{"arch": "coatnet", "model": "image classifier", "dataset": "telescope images of galaxies (Galaxy Zoo DECaLS)", "train_examples": 44167, "image_size": 32, "crop_scale_min": 0.7, "horizontal_flip": true, "translate": 0.06, "color_jitter": 0.1, "targets": ["shape", "roundness", "edge-on disk", "bar", "spiral arms", "spiral winding", "bulge size"], "num_classes": [3, 3, 2, 3, 2, 3, 4], "norm": "layernorm", "norm_position": "pre", "activation": "swiglu", "mlp_ratio": 2, "head_dim": 64, "fused_qkv": false, "qk_norm": false, "parallel_block": false, "inner_norm": false, "moe": "soft", "num_experts": 32, "moe_every": 2, "expert_mlp_ratio": 1, "slots_per_expert": 2, "shared_expert": false, "patch_size": [2, 2], "depths": [3, 3, 3], "widths": [64, 128, 256], "label_smoothing": 0.1, "loss": "cross_entropy", "residual_init": "zero_last", "optimizer": "muon", "muon_scale": "match_rms_adamw", "lr": 0.0024, "momentum": 0.95, "nesterov": true, "orthogonalizer": "newton_schulz_5", "adamw_lr_other_params": 0.001, "steps": 12300, "batch_size": 256, "epochs": 71.3, "lr_schedule": "step", "warmup_steps": 240, "weight_decay": 0.04, "adamw_weight_decay_other_params": 0}
Rows from block 3, named by matrix and row number. Each number is 128 + 24 x the weight over its row's rms, rounded and kept within 0 to 255. All counts start at 0. After the name is the row's rms in percent of the matrix's.
# convs0: expand pointwise conv (model.blocks.3.convs.0.weight, 512x128x1x1), inputs 0-127
convs0.417 098 [104 127 132 136 110  94 130 104 125 105  63  98 173 103 168 128 157 152 128 122 124 111 135 111 141 140 124 122  97 128  89 142 156 136 140 144 161 129 112  83 135 123 156 109 125 129 120 119  84 122 160 117 152 158 100 109 118 166 107  90 152 127 103 133 138 161 114 110 122 131 122  94 173 121 158 144 124 172 111 127 103 122 101 109 114 145 123 116  98 106 115  77 167 177 130 115 119 117 109 163 126 157 161 154  91 149 161 131 155  81 147  86 143 162  92 135 120 169 133 141 140 156 109 161 116 117 147 110]
convs0.418 127 [146 163 142 107 123 113 145 156 146 121 109 106 178 115 123 149 160  97 135  98 133 108 123  99 111 147 117 112 134 139 135  99 115  97 148 121 133 175 113  92 102  79 130 133 133 140  99  96 134 123 167  95 146 134 122 124 129 142 148 147 182 123 147 147 101 124 177 125 123 142 102  85 122 143 102 125 116 130 138 103  98 143 140 178 118 193 125 126 147 138 144 143 134 127 138 146 138 146 147 118 123 106  94 130 114 165 108  91 137 121 118  85 156 110 159 176 120 133 145  85 138 148  97  71 195 134 114 132]
convs0.419 102 [145 119 123 106 169 116 150  90 133 120 118 176 126 180 123 170 148 126 161  80 102 102  97  75 135 156  90 139 137 121 120 120 107 106 127 135 133 141 159 122 196  90 134 105 140  92 151 104 112 122 141 143 135 102 122 123 125 137 113 145 108 102 137 132 145 128 149 137 126 110 134 145 141 118 147 150  97 119 107 146 102 196 140 113 120 149 146 155 161 104 128 152 125 161 121 101 132 125 116  96 117 121 157 128 160 128  94 120 128 125 119 104 144 103 120 143  92 130 142  94 122 136  85 155  96 122 174 202]
convs0.420 102 [143 128  77 150  99 121 119 143 114 183 108 146 178 102 111 105 133 142 107 120 173 123 178 138 125  89 168 119 157 123 132 128 115 120 143 126 161  95 104 141 142 141 144 107 147 120 126 116 128 116 203 140 140 144  98  74 154 104 154 142  94 175 116 168 100 115 128 162 109 116 150 122  99 163 144 101 126 146 136 142 152 123 125 134 105 104 130 156 126 126 145 120 123 157 133 145 119 141 115 151 127 145 145 147 145 166 143 106 139 141 153 141  77 122 109 165 173 153 133 114 137 154 151 157 150 146 147  78]
convs0.421 119 [162  97 117 102 115 105 114  98  87  94 135 132 139 152  75 117 163 125 133 152 118 124  90  93 102 133 140 110  99 141 148 118 111 143 139 138  83 128 148 120 108 170 140 181 160 108 114 134 105 134 132 115 158 110 131 135 120 170 151 120 129 161 146 129 139 128 131 166  83 127 160  90  83  86 178 139 161  92 140 105 138 125 120  88 109 145 121 146 165 146 123 108 122 147 150  88 181  96 150 115 140 120 105 131 114 117  96 144  98 116 129 145 140 138 139 129 158 107  98  92 156  84 124 134 102 138 108 111]
convs0.422 120 [135 127 141 151 115 142 155 143 176 132 126  95 121 114 164 161 145 117 144 127 128 132  74 139  86 148 160 166 158 141 182  90 133 119 125 103 119 129 136 105 154 111 118 161  92 138 136 145 113 105  92 198 132 135 127 136 148 115 166 130 138 143 123 112 140 169 147 121 120 133 115  94 122 125 115 156 150 168 156 105 132 122 128 122  82 149 125 123 155 136 149 154 151 152 133 110 115 141 117 184 164 101 140 125 137  93 148 105 112 107 141 133 122 178 162  85 134 133 150 162 123 161 154 102 146 161 162  88]
convs0.423 097 [154 132 138  98 164 134 120 125 107 141 122 107 118  97  98 153 123 128 137 169 141  93 134 166 141 123 116 137 113 134 100  80 123 124  55 163 124 129 119 162 114 120 113 142 117 136 105 142 121 134 105  95 117 109 138 138 144  94  74  88 132 154 159 121  96 103 122  66 147 177 109  97 132 146  99 145 127 108  86 109 123  87 107 128 103 132 154 114 130 107 143 117 143 118 142 137  93  98 140 157  82 123 141 137 116 138 173 138 102 130 140 116 118  60 118 120 120  95 132 120 140 190 117 111 120 153 145 141]
convs0.424 116 [128 171 131 145 152 134  95 140 177 140 168 135 145 147 112 104 128 113 139 109 116 140 107 145 134 138 124 141 154 187 133 151 110 154 122 172 114 114 114 127 180 117 148 124 161 159 159 163  70 111 119 159  98 142 150 126  99 139 108 126  98 132 133  90 107 157 162 115 140 134 104 135 160 149 108 135 149 111 168  78  97 138 138 127 136 131 148 126 123 125 144  86 161 137 128 140 163 170 109 169 123 163 139 123 109 135 115 122 106 167 144 148  73 148 107 148 136  87 125 138 108 131 168 104 168 119 111 108]
convs0.425 091 [148 109 127 138 121 131 156 119 109 130 122 139 132 127 124 137 122 146 134 143  90  67 154 119 132  81 113 134 152  87 130 145 171  87 177 150 174 157 141  82 123 116  95 129 141 115 132 144 108  79 148 124  87 162 119 122  98 144 128 118 154 110 110 113 183 124 149 137 124 155 134  96 149 132 145 166 118 138 137 103 103 153 114 109 108 126 157 112 149 124 140 111 156 140 142  98 130 154 107 134 112 113 196 139 163 111 146 121 166 110 174 114 117 108 148 113  67 130 144 147 121 143 150 139 114 146 185 138]
convs0.426 105 [108 117 169 152 118 102 131 120 153 124 129 130 130 141 118 184 141 104 158 115 114 123  74 112 136 131 129 115 133 121  74 133 117 139 122 101 109 134 144  90 205 148 119 123 152  96 147 164 138 144 127 151 155 138 161 157 144 129  86 120  88  91 122 107 138 125 152 149  89 129 157 153 107 105 109 123 147 114  81 152 114 124 158 113  86 115 111 184 160 126 116 142 139 123 110 105 160 137 132 113 144  92 129 127 131 103 113 160 112 136  82 126 151  89 137  82 106 108 152 156 140 131  75 132 108 115 150 143]
convs0.427 079 [114 143 155 140 139 139 145 163 135 132 145 170 127 129  87 134  95 116 153 115 149 156 103 108 163  73 137 132 120 114 186 156 137 141 105 105  86  99 110 106 136 106 123  86 138 167 147 131  95 132 131 113  85  79 128 132  99 118 107 107 141  51 168 119 135 135 144  97 116 130 118 114 136 153 127 135 124 132  94 136 131 146 110 129 146  71 144 129 191  95 130 138 125 141 109 139 112 154 123  91 142 140 150  74 126 151 117 156  98 129 101 137  83 115 130 156 106 109 136 128 131 112 166 122 143 114 134 112]
convs0.428 081 [162 178 106 141 129 145  93 136 127 140 112 117 108 122 142 191 131 102 130  76 133  93 128 124 113 106 105 204 115 119 113 143 163 144  76 123 106 128 135 154 122 104 147 146 116 108 119 145 131 131 154  93 128 109 138 117 102 143 111 133 132 125 121 140 123  95 143  80 158 165  97 137  68 114 100 153  94 158 101 150 131 106 132 148  94 117 167 136 126 138 115 111 102 162  94 113  93 106  88 138 138 129 132 173 143 108 153  92 109 118 154 107 124 114 152 128 120 124 147 110 114 150 146 160 158 107 150  99]
convs0.429 048 [120 139 133  96 126 161 131 115 155  97 198 171 109 123 156 110 102 159 135 139 119 111 144 138 133 167 134  99 135 143 149 128 131 150 131 135 134 161 109 150 156 117 165 128 141 150 101 157 109 109 105  51 123 211 108 126 109 197 133  77 106 130 133 110 126 127 110 128 165 118 125  92 104 138 148 130 130 131 131 123 131 135 113 100 162 123 145 119 148  85 104  97  81 116 129 117 134 130 137 130 118 159 135 135 162 107 137 128 117 147 159 132 127 150 103 117 161 135 126 143 118 118 135 172 117  87 155 105]
convs0.430 125 [124 116 182 105 119 126 107 114 190 138  88  85 134 129 134 141 124 132  96 119  66  88 109 152 130 140 140 124 131 129 169 100 101 134 134  93 146 137 129 124 142 147 107 157 138 139 113 140 134 123 101 104 108 155  97 141 145 132 120 149 161 132 111 134 124 137 124 181 141 109 135  77 137 121 155 114 147 113 149 138 150 165 138 155 163 105 118 125 154 162 155 141 164 131 100 113 114 178  98 149 105 156 173  66 172 142 137 112 163 136 154 109 137 124 120 138 113 108 109 156  95 157 148  83 136 132 117 142]
convs0.431 140 [109 123 122 133 177 119 133 124 128 127 117 106 102 153 126 107 138  86 108 100 170 110 135 120 119 137 162 153 117 117 164 119 150 134 145  88 148 148 137 115 150 156 156 110 132 123 126 108 144 104 157 177 128 172 164 111 145 148 117 173 140  70 119 173 128 150 104 105 100 134 162 167 134 109 104 129 148 129 143 137 169 104 150 144  91 121 116 174 104  66 134 137 113 155 128 116 129 113 115 111  80 159 124 168 146 161 108 111 137 168 135 103 124 130  94 181 121 155 113 140 130 154 100 116 117 100 130 152]
convs0.432 080 [158 161 115 119 108 123 154 150 104 109  71 123 107  78 156 165 114 149 138 138  99 131 131 130 115 120 149 112  93 117 155  67 120 106 132 113 124 117 124 155 187 113 116 162  98 139 117 181 130 111 118  92 156  97 131 149 136 112 161 127 105 114 102 140 112 145 103 129 148 149 108 100 153 117  98 144 155 122 117 160  93 128 152 134 109 112 166 146 123 100 164  94 183 128 154  95 135 131 114 104 118 117  84 128  90 137 102 159 119 119 156 142 142 110 140  73 184 122 135 134 140 125 130 133 137 119 110 105]
convs0.433 112 [139 133 103 105 124 102 110 123 146  83  92 135 142 139 123 157 128 106  99 101 127  77 120  95 101 143 145  88 129 102 114 106 147 137 100 122 149 160 103 109 100 160 102 146 135 122  99 125 123 131 106 116 101  91 116  99 103 107 112 123 168  94 152  89 155 127 146 126 136 146 105 134  77  96 125 146 150 131  88  97 157 140 101  92 155 102 116 135 115 130 138 117 128 128 134  93 124 163 168  84 135 131  79 138 115  90  87 148 124 123 121 181  95 114 105 126 113 113  94 149 146  97 108 100 136  87 104  93]
convs0.434 088 [148 131 113 119 138 150 119 126 140 150 108 115 113 104 161 130 148 155 111 162 131 163 141  56 156 122 117 114 148 155 134 137 114 115 127 129 126 154 163 119 156 157 105 138 134 108 126 113 130 105  77 116 117  77 136  91 151 133  99 175  94  81  97 151 107 126  97 132 123 129  93 120 112 161 158 147 152 124 129 152 129 170 100 144 130 127  90 152 147 106 128 120 134 154 110 142 169  90 127 142 109 157  60 147 134 155 129 129 120  93 116 135 191 133 106  90 125 107 151 138 162 117 118 111  98 139 165 123]
convs0.435 114 [ 88 137 168 147 108 110 104 122 123 112 164 155 107 126 115 104 130 110  83 168 125 139 140 144 155 126 162 126 113 138 124 135 136 158 116 108 110 144 106 124 106 171 135 105 149 128 126 129 116 146  86  83 104 158 174 121 140 119 123 144 112 137 133  88 107 100 147 129  98 110 151 120 175 139 151 118 151 129 143 145 129 134 154 140  90 102  75 142  92 153  88 161 167 131 146  95 142 174 107 142  75 118 120 157 144 123 111 140 174 132 136 171 119 135 122 140 159  72  95 129  88 144  95 149 125 154 111 137]
convs0.436 101 [107 155 182 116 119 152  97 131 189 112 135  68 187 127 140 132 108 131 153 133 135 134 137  93 118 113 126 134 118  91 132 170 127 131 110 119 136 110  85 122 116 127 138 154 130 136 127 100 141 134 146 111  77 115 150 136 104 109  69 112 131 122 183 100 138 126 172 129 143 123 140 141 137 120 111 124 112 155 133 117 105 127 167 106 146 141 100 163 168 172 166 103 109  88 137 130 158  76 108 119  90 148 125  91 109 145 117 128 132 118 142 129 136 129 123 125  93 129 114 156  94  99  84 113 139 158 116 151]
convs0.437 109 [104 140 122 141 116 164 154 126 116 131 103 108  93 189 104  95 149 101 149 122 174 139 120 151 152 112 154 139 133 134 121 135  92 129 168  99 155 144 144 135 128 137 171 118 149 111 115 161 124 166 141 151 145 129 124 132 148 175 123 130 146 100 173 148 142 129 112 120 171 136 168 121 136 124 128 121 120  75 135 168 146 116 162 147 135 125 119 154 118  98  92 101 127 136 102 148 117 116 137 105 122 128 166 162 109 157 154  71 113 119 146  78 163 116 112 121 100  79 160  94 107 130 128 173 112 165 114 121]
convs0.438 112 [165 128 142 109 112  95 117 109 125 115 147 125 159 116 100 158 108 142 112 161 163 118 147 117 115 129 114  91 111 108 127 126 123 146 112 103 133 123 115 107 127  80 180 109 135 140 109 108  76 104 175 136 127 160 132 124 103 124 119  82 144 142 162 148 134 143 139 149 145 100 128 130  85 126 115 125 162 114  84 152 124 133 150 105 160 139 149 163 152 155 133 132 110  87 113 140 181 117 127 124 148 124  91  63  93 151 114 144 156  98  64 135 144 150 102 139 113 132 136 109 129 107 102 100 171 126 176 131]
convs0.439 063 [110 130 106  98 142 101 115 153 147 134 116 101 121 123 134 106 137 116  88 125 168 121 121 152 117 156 156 104 168 149 140  68 180 184  89 136 124 115 126 152  97 184 102 137 151 138 149 160 164 144 115 155 118 102 129 150 143 151 119 123 113 135 152 140 137 102 126  93 126 137 154 142 100  99 147 133 142 115 112 101 158 161 137  86  65 152 141 147 114 140 140 138  98 101  84 128 118  73 102 134 165 145 116 126  96 116 124  90 121 131 139 140 124 188 150 131 101 123 146 155 119 102 138 129 124 119 124 103]
convs0.440 071 [105 163  94 129 118 129 173 129  81 136  82 173  97  75 103  81 109 130 167 137 173 127 151 110 132 159  90 126 127 126 120 122 128 137 152 143 153 125 123 110 159 107 161 110  87 133 128 111 121 149 162 148 108 138 155 161 157 134 151 127 102 100 119 165 115 125  69 165 128 158 144 114 119 118 163 126 116 103  95 166 138 148 101 138 134 118 195 122 135 141 131 137 137 115 166 123 103 147 132 115 133 142 126 102 161 144 132 143  99 174 156 147 134 111 108 106 125  80 121 147 144  98 155 121 127 115 116 124]
convs0.441 094 [127 102 102 105 105 113 139 137 123 148 124 149 123 143 116 144  99 141 159 125 114 103 153 134 130 161 151 104 117 196 116 127 162  86 123 150  93 144 151 116 115 105 119 151 145 151 146 149 123  98 113 133 116 148 133 119 125 143 134 144 125 150 107 110 120 105 119 155 101 103 162  90 165 150  91  86 111 149 131 137 123 112 102 170 138 206 122  98 158 135 157 143 137 149 165 118 106 144  94 150 110 157 179 108 161 132 102  76 130 107 131 146 171 108 139  97 152  79 114 154 134 128 121 127 161 114 133  91]
convs0.442 088 [145 157 101 141 125 115 128 148 151 159 129 170 121  84  93 132  89 166 162 157 156 168 126  69  85 160 105 148 152 113 143  74 155 123 109 127 135 133 188 108 110 110 155 127 103 114 126 126 146 144 115 124 145 123 124 156 135 137 111 183 126 107 152  86 110 136 141 172 140 107 135 101 142 141  97 117 131 109 142 136 167  87  91 120  89 164 139 148 102  95 114 121 135 114 106 150 127 137 133 135  94 144 118 128 129 143 112 136 138  95 147 114 121 144 127 137 155 181 130 107 162 123 165 111  92 117 111 153]
convs0.443 073 [119 107 115 152 153 130 142  71 114 119 123 170 113 170 133 152 152 113 133 126 101 119  91 105 139 127 151 146 146 105 125 159 100 103 131 126  95  85  89 161 135 123 126 110 131  91 121 115 125 113 128  92 150  89  79 129 111 125 153 174 148 112 165 117 168 156 140 132  92 125  96 154 120 118  92 119 123 133  75 174 125 168 135 153 154  83 127 160  97 145 174 133 155 121 147 150 128 150 150 130 144 111  96 164 123 136 165 144  87 134 122 135 115 150 137 143 175 111 127 138 140 144 101 148 151 150 103 122]
convs0.444 108 [154 111  99 147 127 144  93 129 137 118 126 109 131 114 127 158 132 108 123 103 127 121 148 132 137 125 150 132  95 169 151 128 135 124 174 134 125 130 138 158  76 143 107 127 138 165 133 153 157 159 109 140 156 118 149 114 138 147 140 132 102 157 170  98 101 138 159 141 157 174 186 145 134 128 126 116 123 108 163 101 125 159 120 128 123 142 165 142 166 135 140 113 107 133 141 172 120  89  79 153 195 137 119  96  75 160 127  88 116 143  70 149 102 152 156 149 101 101 146 145 136 127  90 144 137 119 111 108]
convs0.445 088 [ 70 167  94 129  95 123 153 127 129 173 131 159 100 142 162 100 120  98 137 108 144 142 151 105 117 123 120 130 118  67 142 127 135 118 127 163 113 156 148  95 161 154 120 153 114 124 143 170 177  95 158 132 126 139  94 135 144 141 138  86 116  82  93 127 132 114 136 103 125  94 168  96 133 117 137 158 124  89 134 138 131 146 109 101 125 161 103 141  99 144 127 133 101 143 128 117 146 121 106  95  98 139 143 130 166 112  92 141 154 131 168 157 104 129 191 146 166 113 107 136 124 133 157 148 164 135 148 141]
convs0.446 096 [135  89 112 160 139 123  96 113 148 123 165 128 139 148 120 120 121 180 129  96 174  81 130 141 161 118 115 147 152 116 148 115 133 103 139 110 120 146  88 166 140 144 144 126 149 114 112 144 136 120 127 134 117 173 114 161 146 157 107 164 127 115 182 134 112 137 116 126 116 115 100 140  94 100 126 118 154 105 166 151 120 123 131  66 159 126 146 159 113 146 131 154 136 106  96  88  66 147 147 154  99  97 110 125 105  94  95 155 141 127 156 138 116 108 135 143  75 129 113 145  92 101 135 131 187 115 134 134]
convs0.447 086 [131 181  84  94 159 163  79  77 152 127  98 114  96 141 160 118 139 122 109 149  87 159  98 121 104 157  91 116 110 122  96  96 140 129 160 106  92 142 160 167 133 115 103 141 156 104  85 110 114  85 143 116 145 111 153 139 127 131 111 131 127  98 140 113 148 145 145 120 157 118 141 127 160 152 134 174 147 128 127 143 122 110 109 156 118 113 126 130  96 136 147 107 141 168 158 144 112 160 148 114 132 170  74 158 123 128 126 148 120 126 107 114 202 109 138 118 130 122 166 164 129 117 142 145 131 134 124 141]
convs0.448 115 [141 111 147 144 110 107 153 190 116  92 138 133 127 132 112 144 119 109  74 131 169 186 200 145 107 128 172 118 146 145 138 169 130 138 107 155  91 160 110 105  90 123 116 137 156 144 140  99 103 169 152 135  84 161 119 137 103 124 125 120 121 110 119 131 122 138 145 106 135 135 147 139 128 114 142 125 136 132 142 125 116  95 109 145 132 111 105 144 136 115  86 150  98 106  50 121 101 132 125  98  81 150 155 125  87 120 109 138 161 133 111 130 111 121  91 170  92 133 108 135 111 159 135 124 124 142 136 146]
convs0.449 042 [113 169 155 174  92 130 131 129 121 134 124 131  67 135 104 126  86 149 114 109 197 124 140 132 142 150 127 120 166 145 125 146 154 131 118 113  99 146  69 133 153 144 129 117 118 111 146 102 147 110 121 148 131 142 100 101  77 117 153 114 145 171 114  78 157 122 149 110 160 129 120 116 123  88 136 102 128 145 147 169 165 158 126 110 121 139 129 146 113 142 107 153  96 112  89 101 167 133 107 131 144 121 109 123 142 113 155 116 123 169 133 142 111 168  92 113 119 115 114 135 119 104 126 196 140 166 152 111]
convs0.450 086 [101 144 149 148 120 126 125  92 131 125  85 153 105 134 138 135 122 138 118 155 107 111  85 137 131 107 122  97 136 147 131  77 114 125 121 116 134 156 140 135 123 115 136  94 205 123 119 119 156 136 169 133 125 138 125 157 130 132 153 120 131 159 131 135 104  97 139 146 136 114  64 120  99 136 126 168 134 155 163  74 121  98 118 112 158 124 151 181 173 145 101  96 148 108 103 104 127 124 157 131 142 100 120  97  99 121 154  96 111 149 116 129  87 137 124  96 115  66  86 164 135 131 156 162 159 113 114 131]
convs0.451 115 [ 86 111 167 115 118 134 140 106 122 116 115 112 120 155  63 168 138 110 152 107 142 135 131 136 127 111 111 121 153  94 109 116 144 106 128 166 147 131 165 117 154 106 115  77 165 100 128 126 122 143 126 143 173 103 132 128 138 122 117 148  89 146 149 112 159 127 123 142 165 142 106 110 136 128 129 165  91  51 102 172 108 119 154 145 114 104 105 139 151 167 158 142 144 126 147 114 170 101 101 127 160  92 111 139 140 149 137 122  91 159 110 138 133 146 127 112  90 139 177 185 140 142 159 123 114 131 133 141]
convs0.452 095 [143 133 132 123 153 128 129 139 114 120 121 132 109 179 116 175 121 138 136 115 113 128 175 141  98 173 142 135 135 132 176 111 110 116 128 129 137 134  93 138 100 141 131  97 157 169 136 123 108 118 113 127 117 197 136 100 143 107 109  99  91 168 105 111 149 109 160 123 145 134 168 141 115 127  87 102 139 137 133  93  91 161 121 114 144 176 124  92 134 128 145 121  79 156 174 170 104 135 135 115 142 103 115 105 109 149  96  82 129 125 117  83 101 145 138 115 166 133  80 135  99 158 134 151 121 104 123  90]
convs0.453 090 [ 94 140 100 128 143 120 104 146 171 139 107 159 143 169 121 121 159  87 132 108 122  98 115  98 129  90 112  84 128 129 166 115 139 115 105 123 109  90 132 123  89 106 145 155 138 129 125  86 112 130 111 169 129 111 138  99 139 109 145  92 152 113  97 157  81 116 114 159 147 106 160  99 125 173 123 117 136 103 144 125 116 151 155 126 104 144 105 111 145 124  82 127  99 127 179  95 146 115 149 140 146  76 136 125 112 129 174 136 125 188 163 162 146 118 125 153 132 122 125 101 120 146 106 137 179 109 165 133]
convs0.454 068 [114  92 143 143 115 131 106 119 178 119 116 145  93 111 149  94 143 102 141 171 163 104 142 146 113 120 120  92 147 110 140 162 143 116  93 142 108 161  79 140 157 153 153 187 159 106 118 164 178 133 134 157 111 131 170 130 117 168 108 137 147 129 162  77 129 162 153 116 144 121 103 128  96  88 153 138 117 145 121 115  97 147 165 100 116  86 115 123 107 114 145 128 162 173 126 143 154 102 104 148 114 143 109 144  92 116 111 122 131 139 139 140 134 109 133 117 133 129 128 169 103  79 131 102 152 101 144 107]
convs0.455 098 [ 93 112 135 123 114  96 104 151  88 155  95 159 171  84 172  91 164 137 112 137 102 138 107 109 115 120 148 174  80 126 116  92 128 147 132 116 176 132 131 114  92 102 140 144 130 107 157 151 105 140 176 130 102 141 123 140 107 134  90 130 130  95 115 150 124 131 108  99 146 134  97 111  85 113 117 164 132 173 115 134  93 124  90  96 133 109 144 162 116  99 109 106 126 146 114 121 144 154 110 117 141 161 196 121 112 105 101 110 132 124 120 115 179  93 118 114 132 138 133  97 135 110 158 117 108 121 152 111]
convs0.456 111 [138 134 116 142 115 158 113 122 145 142 152 156 167  93 100 124 110 119 128 118 125 117 137 150 138  90 160 105 111 129 112 151 129 111 134 130 128 114 154 146 141 151 115 116  84 169 143  91 141 131 108  56 122 158 100  81 107  96 155 150  96 124 104 157 128  84 115 167 154  94 141 109  82 115 100 151 159 116 168 131 152  94 147 118  87 188 175 144 127 114 157 132  94 136 111 127 114 146 137 144 136 146  90 111 146 141 114 162 154 148 134 134  92 175 121 123 142 125 121 151 106 110 140 128 119  83 125 120]
convs0.457 121 [150  91 138 132 114 158 129 172  79 101 121 134 127 137 119 125 168 156 181 126 140 134 151 101 142 152 136 164 117 152 107 154  81 168 120 145 182 140 128 141  58 148 115 160 148 100  94 112 113 115 114 118 155 116 117 141 152 130 153 161 144 116 105 136 149 128 103 132 174 134 151 155 142 105 113 126 124 178 151 101 107 163 110 114 154 139 144 148 151 129 172 139 146 113  93 115 145 107 107 161 137 142 160 129 108 104  99 106 127  97 153 157 127 101 125  74 132 109 146 146 159 128 135 146 116 114 117  97]
convs0.458 094 [ 86 184 117 134  96 100 106 134 136 135 139 137 104 133 119 138 121 112 158  95 135 132 162 142  96 107 135  99 111 105 130 133 133 101 112 148 117 105 146 114 142 125 148 100 111 110 130 158 168  97 122 120  95 133 134 100 144 152 101  97 120 124 151 137 126 151 119 121 142 166 111  98 201 141 136  93 171 154 112 146 191 177 101 122 100 173 127 132 134 148 116 151 148 100 152 131  99  93 125 165 131 108 146  80 113 108 117 127 168 132 159 171 139 169 144 132 136 146 139 154 130 102 137 110 146 105 171 112]
convs0.459 096 [186 107 111 103 110 123 106 116  70 126 122 159 142 126 142 154 126 108 155  90 126 138 157 144  91 171 102 111 110  88  95 137 162 148 146 134 116 154 139 142 150 129 114 124 129 112 163 150 106 121 155 128  67 146 139 136 137 108  80 115 117 127  81 174 110 137 119 116 155 111 106 120 110  99 147 123 166 111 113 148 105 109 118 115 140 173 124 185 119 127 119 141 142 112 106 124 154 116 122 126 105 132 156 114 164 148  76 138 156 115 150 160 146 105  99 142 119 112  87 141  99 151 106 148  89 100 142 157]
convs0.460 138 [159 128 144 145 101 119  74 110 133 115 119 129 109 165 168 140 119 130 160 124 162 108 125 142 111 137 109 115 141 165  84  73  81 164 128 149 148 129 109 129 121 108  89 145 140 116 109 105 124 135  97 127 148 139 128  99 121 125 112 148 176 120 149 124 132 105 101 123 146 112 147 133 149 154  94 113 120  97 166 153 177  97 110 182 103 175 105 143 141 116 155 112 112 135 129 143 110  95 110 120 118 140  75 144 142 134 118  97 153 111 144 177  85  84 123 125 123 115 139 134 141 167 161 135 158 131 108  84]
convs0.461 134 [140  94  96 145 121 129 146 100 106 117 126 150 124 130 120 108 124 149 138 152 166 156 164 141 142 156  99 103 150 165 145 104 165 128 138 138 138 140 130 111  89 169  82 114 155  95 137 128  97 125 136 214 132 151 120 169 149 130 160  96 131 163 111 124  99 143 127 109 122 128 116 184 131 124 122 119 143 111 124 129 122 113 107 139 171 133 112 136  96 127 102  84 150 146 109 116 103 142  84  97 149 124 149 142  91 140 134 166 136 119  93 124 155 155 111  99 116 149 141  94 164 158  93  79 100 113 126 149]
convs0.462 082 [132 106 149 131  99  96 122 109 138 103 164 116  96 130 154 128 150 129 124 144 136 127  98 156 109 146 103 135 114 131 116 118 183 118 110  98 142  95  85 123 128 168 118 120 136  95 118 142 117 126 155 110 150 120 175 143 126 136 118 121 113 166 115  99 113 113 127 123 139 138 108 135 162 132 122 138 182 117 106 118 123 140 103  96 168 136 114 130 131 110 142 145 105 173  99 125 126 142 173 133 125 199  88 152 123 183 120  74  94 105 124  96  88 166 110 162 114  86 121 121 164  97 108 155 106 138 162  99]
convs0.463 093 [142 144 129 142 133 111 130 116 117 127 114 130 135  88  98 157 149 129 100 170  97 140 121 118 109 101 133 116 128 120 123  73 138 124  82 103 177 119 122 130 135 134 105 145 122  70 160 118 131 177 139 113 145 172 128 113 132 142 106 113 139 102 132 127 101 144  69 121 147 115 166  83 156  77  92 119 156 158 120 105 147 127 136 129 135 155 134  73  99 124  95 147 138 160 114 125 125 125  97 137 117  93 143 170 120 132 114 104 107 142 165  98 159 142 150  98 100 106 142 171 167 110 168 147 121 142 138 100]
convs0.464 110 [144  91 107 125 109  82 137 146  95 134 130 111 163 167 103 146 104 102 168 105 141 189 156  99 115 164  77 167 134 126 116 141 147 150  98 146 115 126  98 137 164 116 133 140 140 158 155 106 148 134 110 188  87 123 122  91 103 121 155 139 139 140 119 170 119 147 114  74 128 151 138 163  80 146 169 134 172 125  95 112 121 129 128 118  98 118 129 117 121 130 113 119 127 116  97 132 129 132 133 117 121  85 134 140 118 105  79 125  99 146 151 154 140 128 153  86 133 129 163 154 114 108 116 108 135 100 111 102]
convs0.465 143 [113 105  96  95  96 117 153  92 119 128  98 134 149  99 148 157  79 185 152 140  92 123 109 112 172 121 118  96 159 121 105 154 139 131  79 133 117 113 146 118 154 113  93 156 144 142 123 127 112 106  98  81 105  78 126  96 140 129 109 106 116 136  91 137 122 139 114 142 129  91  93 121 156 150 123 146 133 144 104 140  79 146 102 149 146 126  99 131 156 112 121 126 119 128 156 124 147 136 110 138 162  96  95  94 101 151 137 149 115 103 107 185 114 150 141  86 154 154  75  96 121 130 114 138 130 146 105 132]
convs0.466 097 [ 91 144 107 114 117 106 130 113  95 156  95 124 151 113 108 102 138 145 136 192 149 124 102 112  97 127 142  98 120 153 131 125 113 112 109 100 163  86  95  85  64 124 147  75  81 113  59 127 119 129 118 148 126 116 133 139 156 124  94 117 169 106 149 158 121 147 150 159 113 132 126 117 117 160  85  78 137 150 120 143 117 127 133 113 149 139  95 138 131 109  99  97 122 120 145 148 128 146 159 147 144  96 138 144 149  72 116 150 166 109 141 126 134 151 129 125 117 143 137 145  95 104 127 129 108 147 115 168]
convs0.467 049 [121 201 121 124 139 120 170 127 105 126 107 124 176 121 107 125 135 100 130 130 128 133 100 100 136 147 113 128 131 134 114  91 126 150 104 179 136  89  70 134 138 129 140 123 161  84 137  81 117 121 112 122 200 143 163  87 101 119 148 161 109 118 189 112 126 127 139 129 116 115 128 139 123 127 146 126 133 113 129 126 123 137 107 105 103  95 116 109 158 114 141 119 103  96 126 145 149 132  87 135 163 161 126 122 153 149 103 105 124  94 138  65 143 131 112 109  77 150 107 132 105  96 149 138 127 144 123 166]
convs0.468 083 [134 137 121 168 124  96 115  67 114 144 160 117 145 146 127  97 124 117 105 149 152 121 115 104 157 127 139 121 151 101 144 147 109 135 139 113 129  82 110 148 104 125 103  97 161 125 114 114 140 123 109 131 117 119 115 128 155 134 152 148 198 146 164 116 133  92 141 114 103 100 159 158 129 122 131 139 120 110 157 166 162 150 123 175 159 101 100 138 103 106 163 135 127  85 140 140 142 126 127 156 121  70 133 139 174 144 169 139  93 132  74 137 103 147 148  87 110 134  98 131 159 143 127 131 145 166 126  73]
convs0.469 111 [143 161 116  95 145 125 114  88  73 102 151 140 147 131 109 127 156  68 128 165 157 102 139 151 111  79 108 125 165 120 141 126 132 117 142 127 154 136 176 154 105  89 144 105 145 108 155 123 179  90 169 151 113  95 145 149 114 119 127 101  71 123 170 105 126 112 113 119 106 112 165 173 132 117 119 157 132 197 144  88 119 114 139 107 108 112 135 125 118 140 136 117 144  96 120 145 119 130 137 131 161 121 139 143 123  87 131  95 110 123 149 135  88 147 150 101 128 161 128 152 142 134 107 145 156 132 126 127]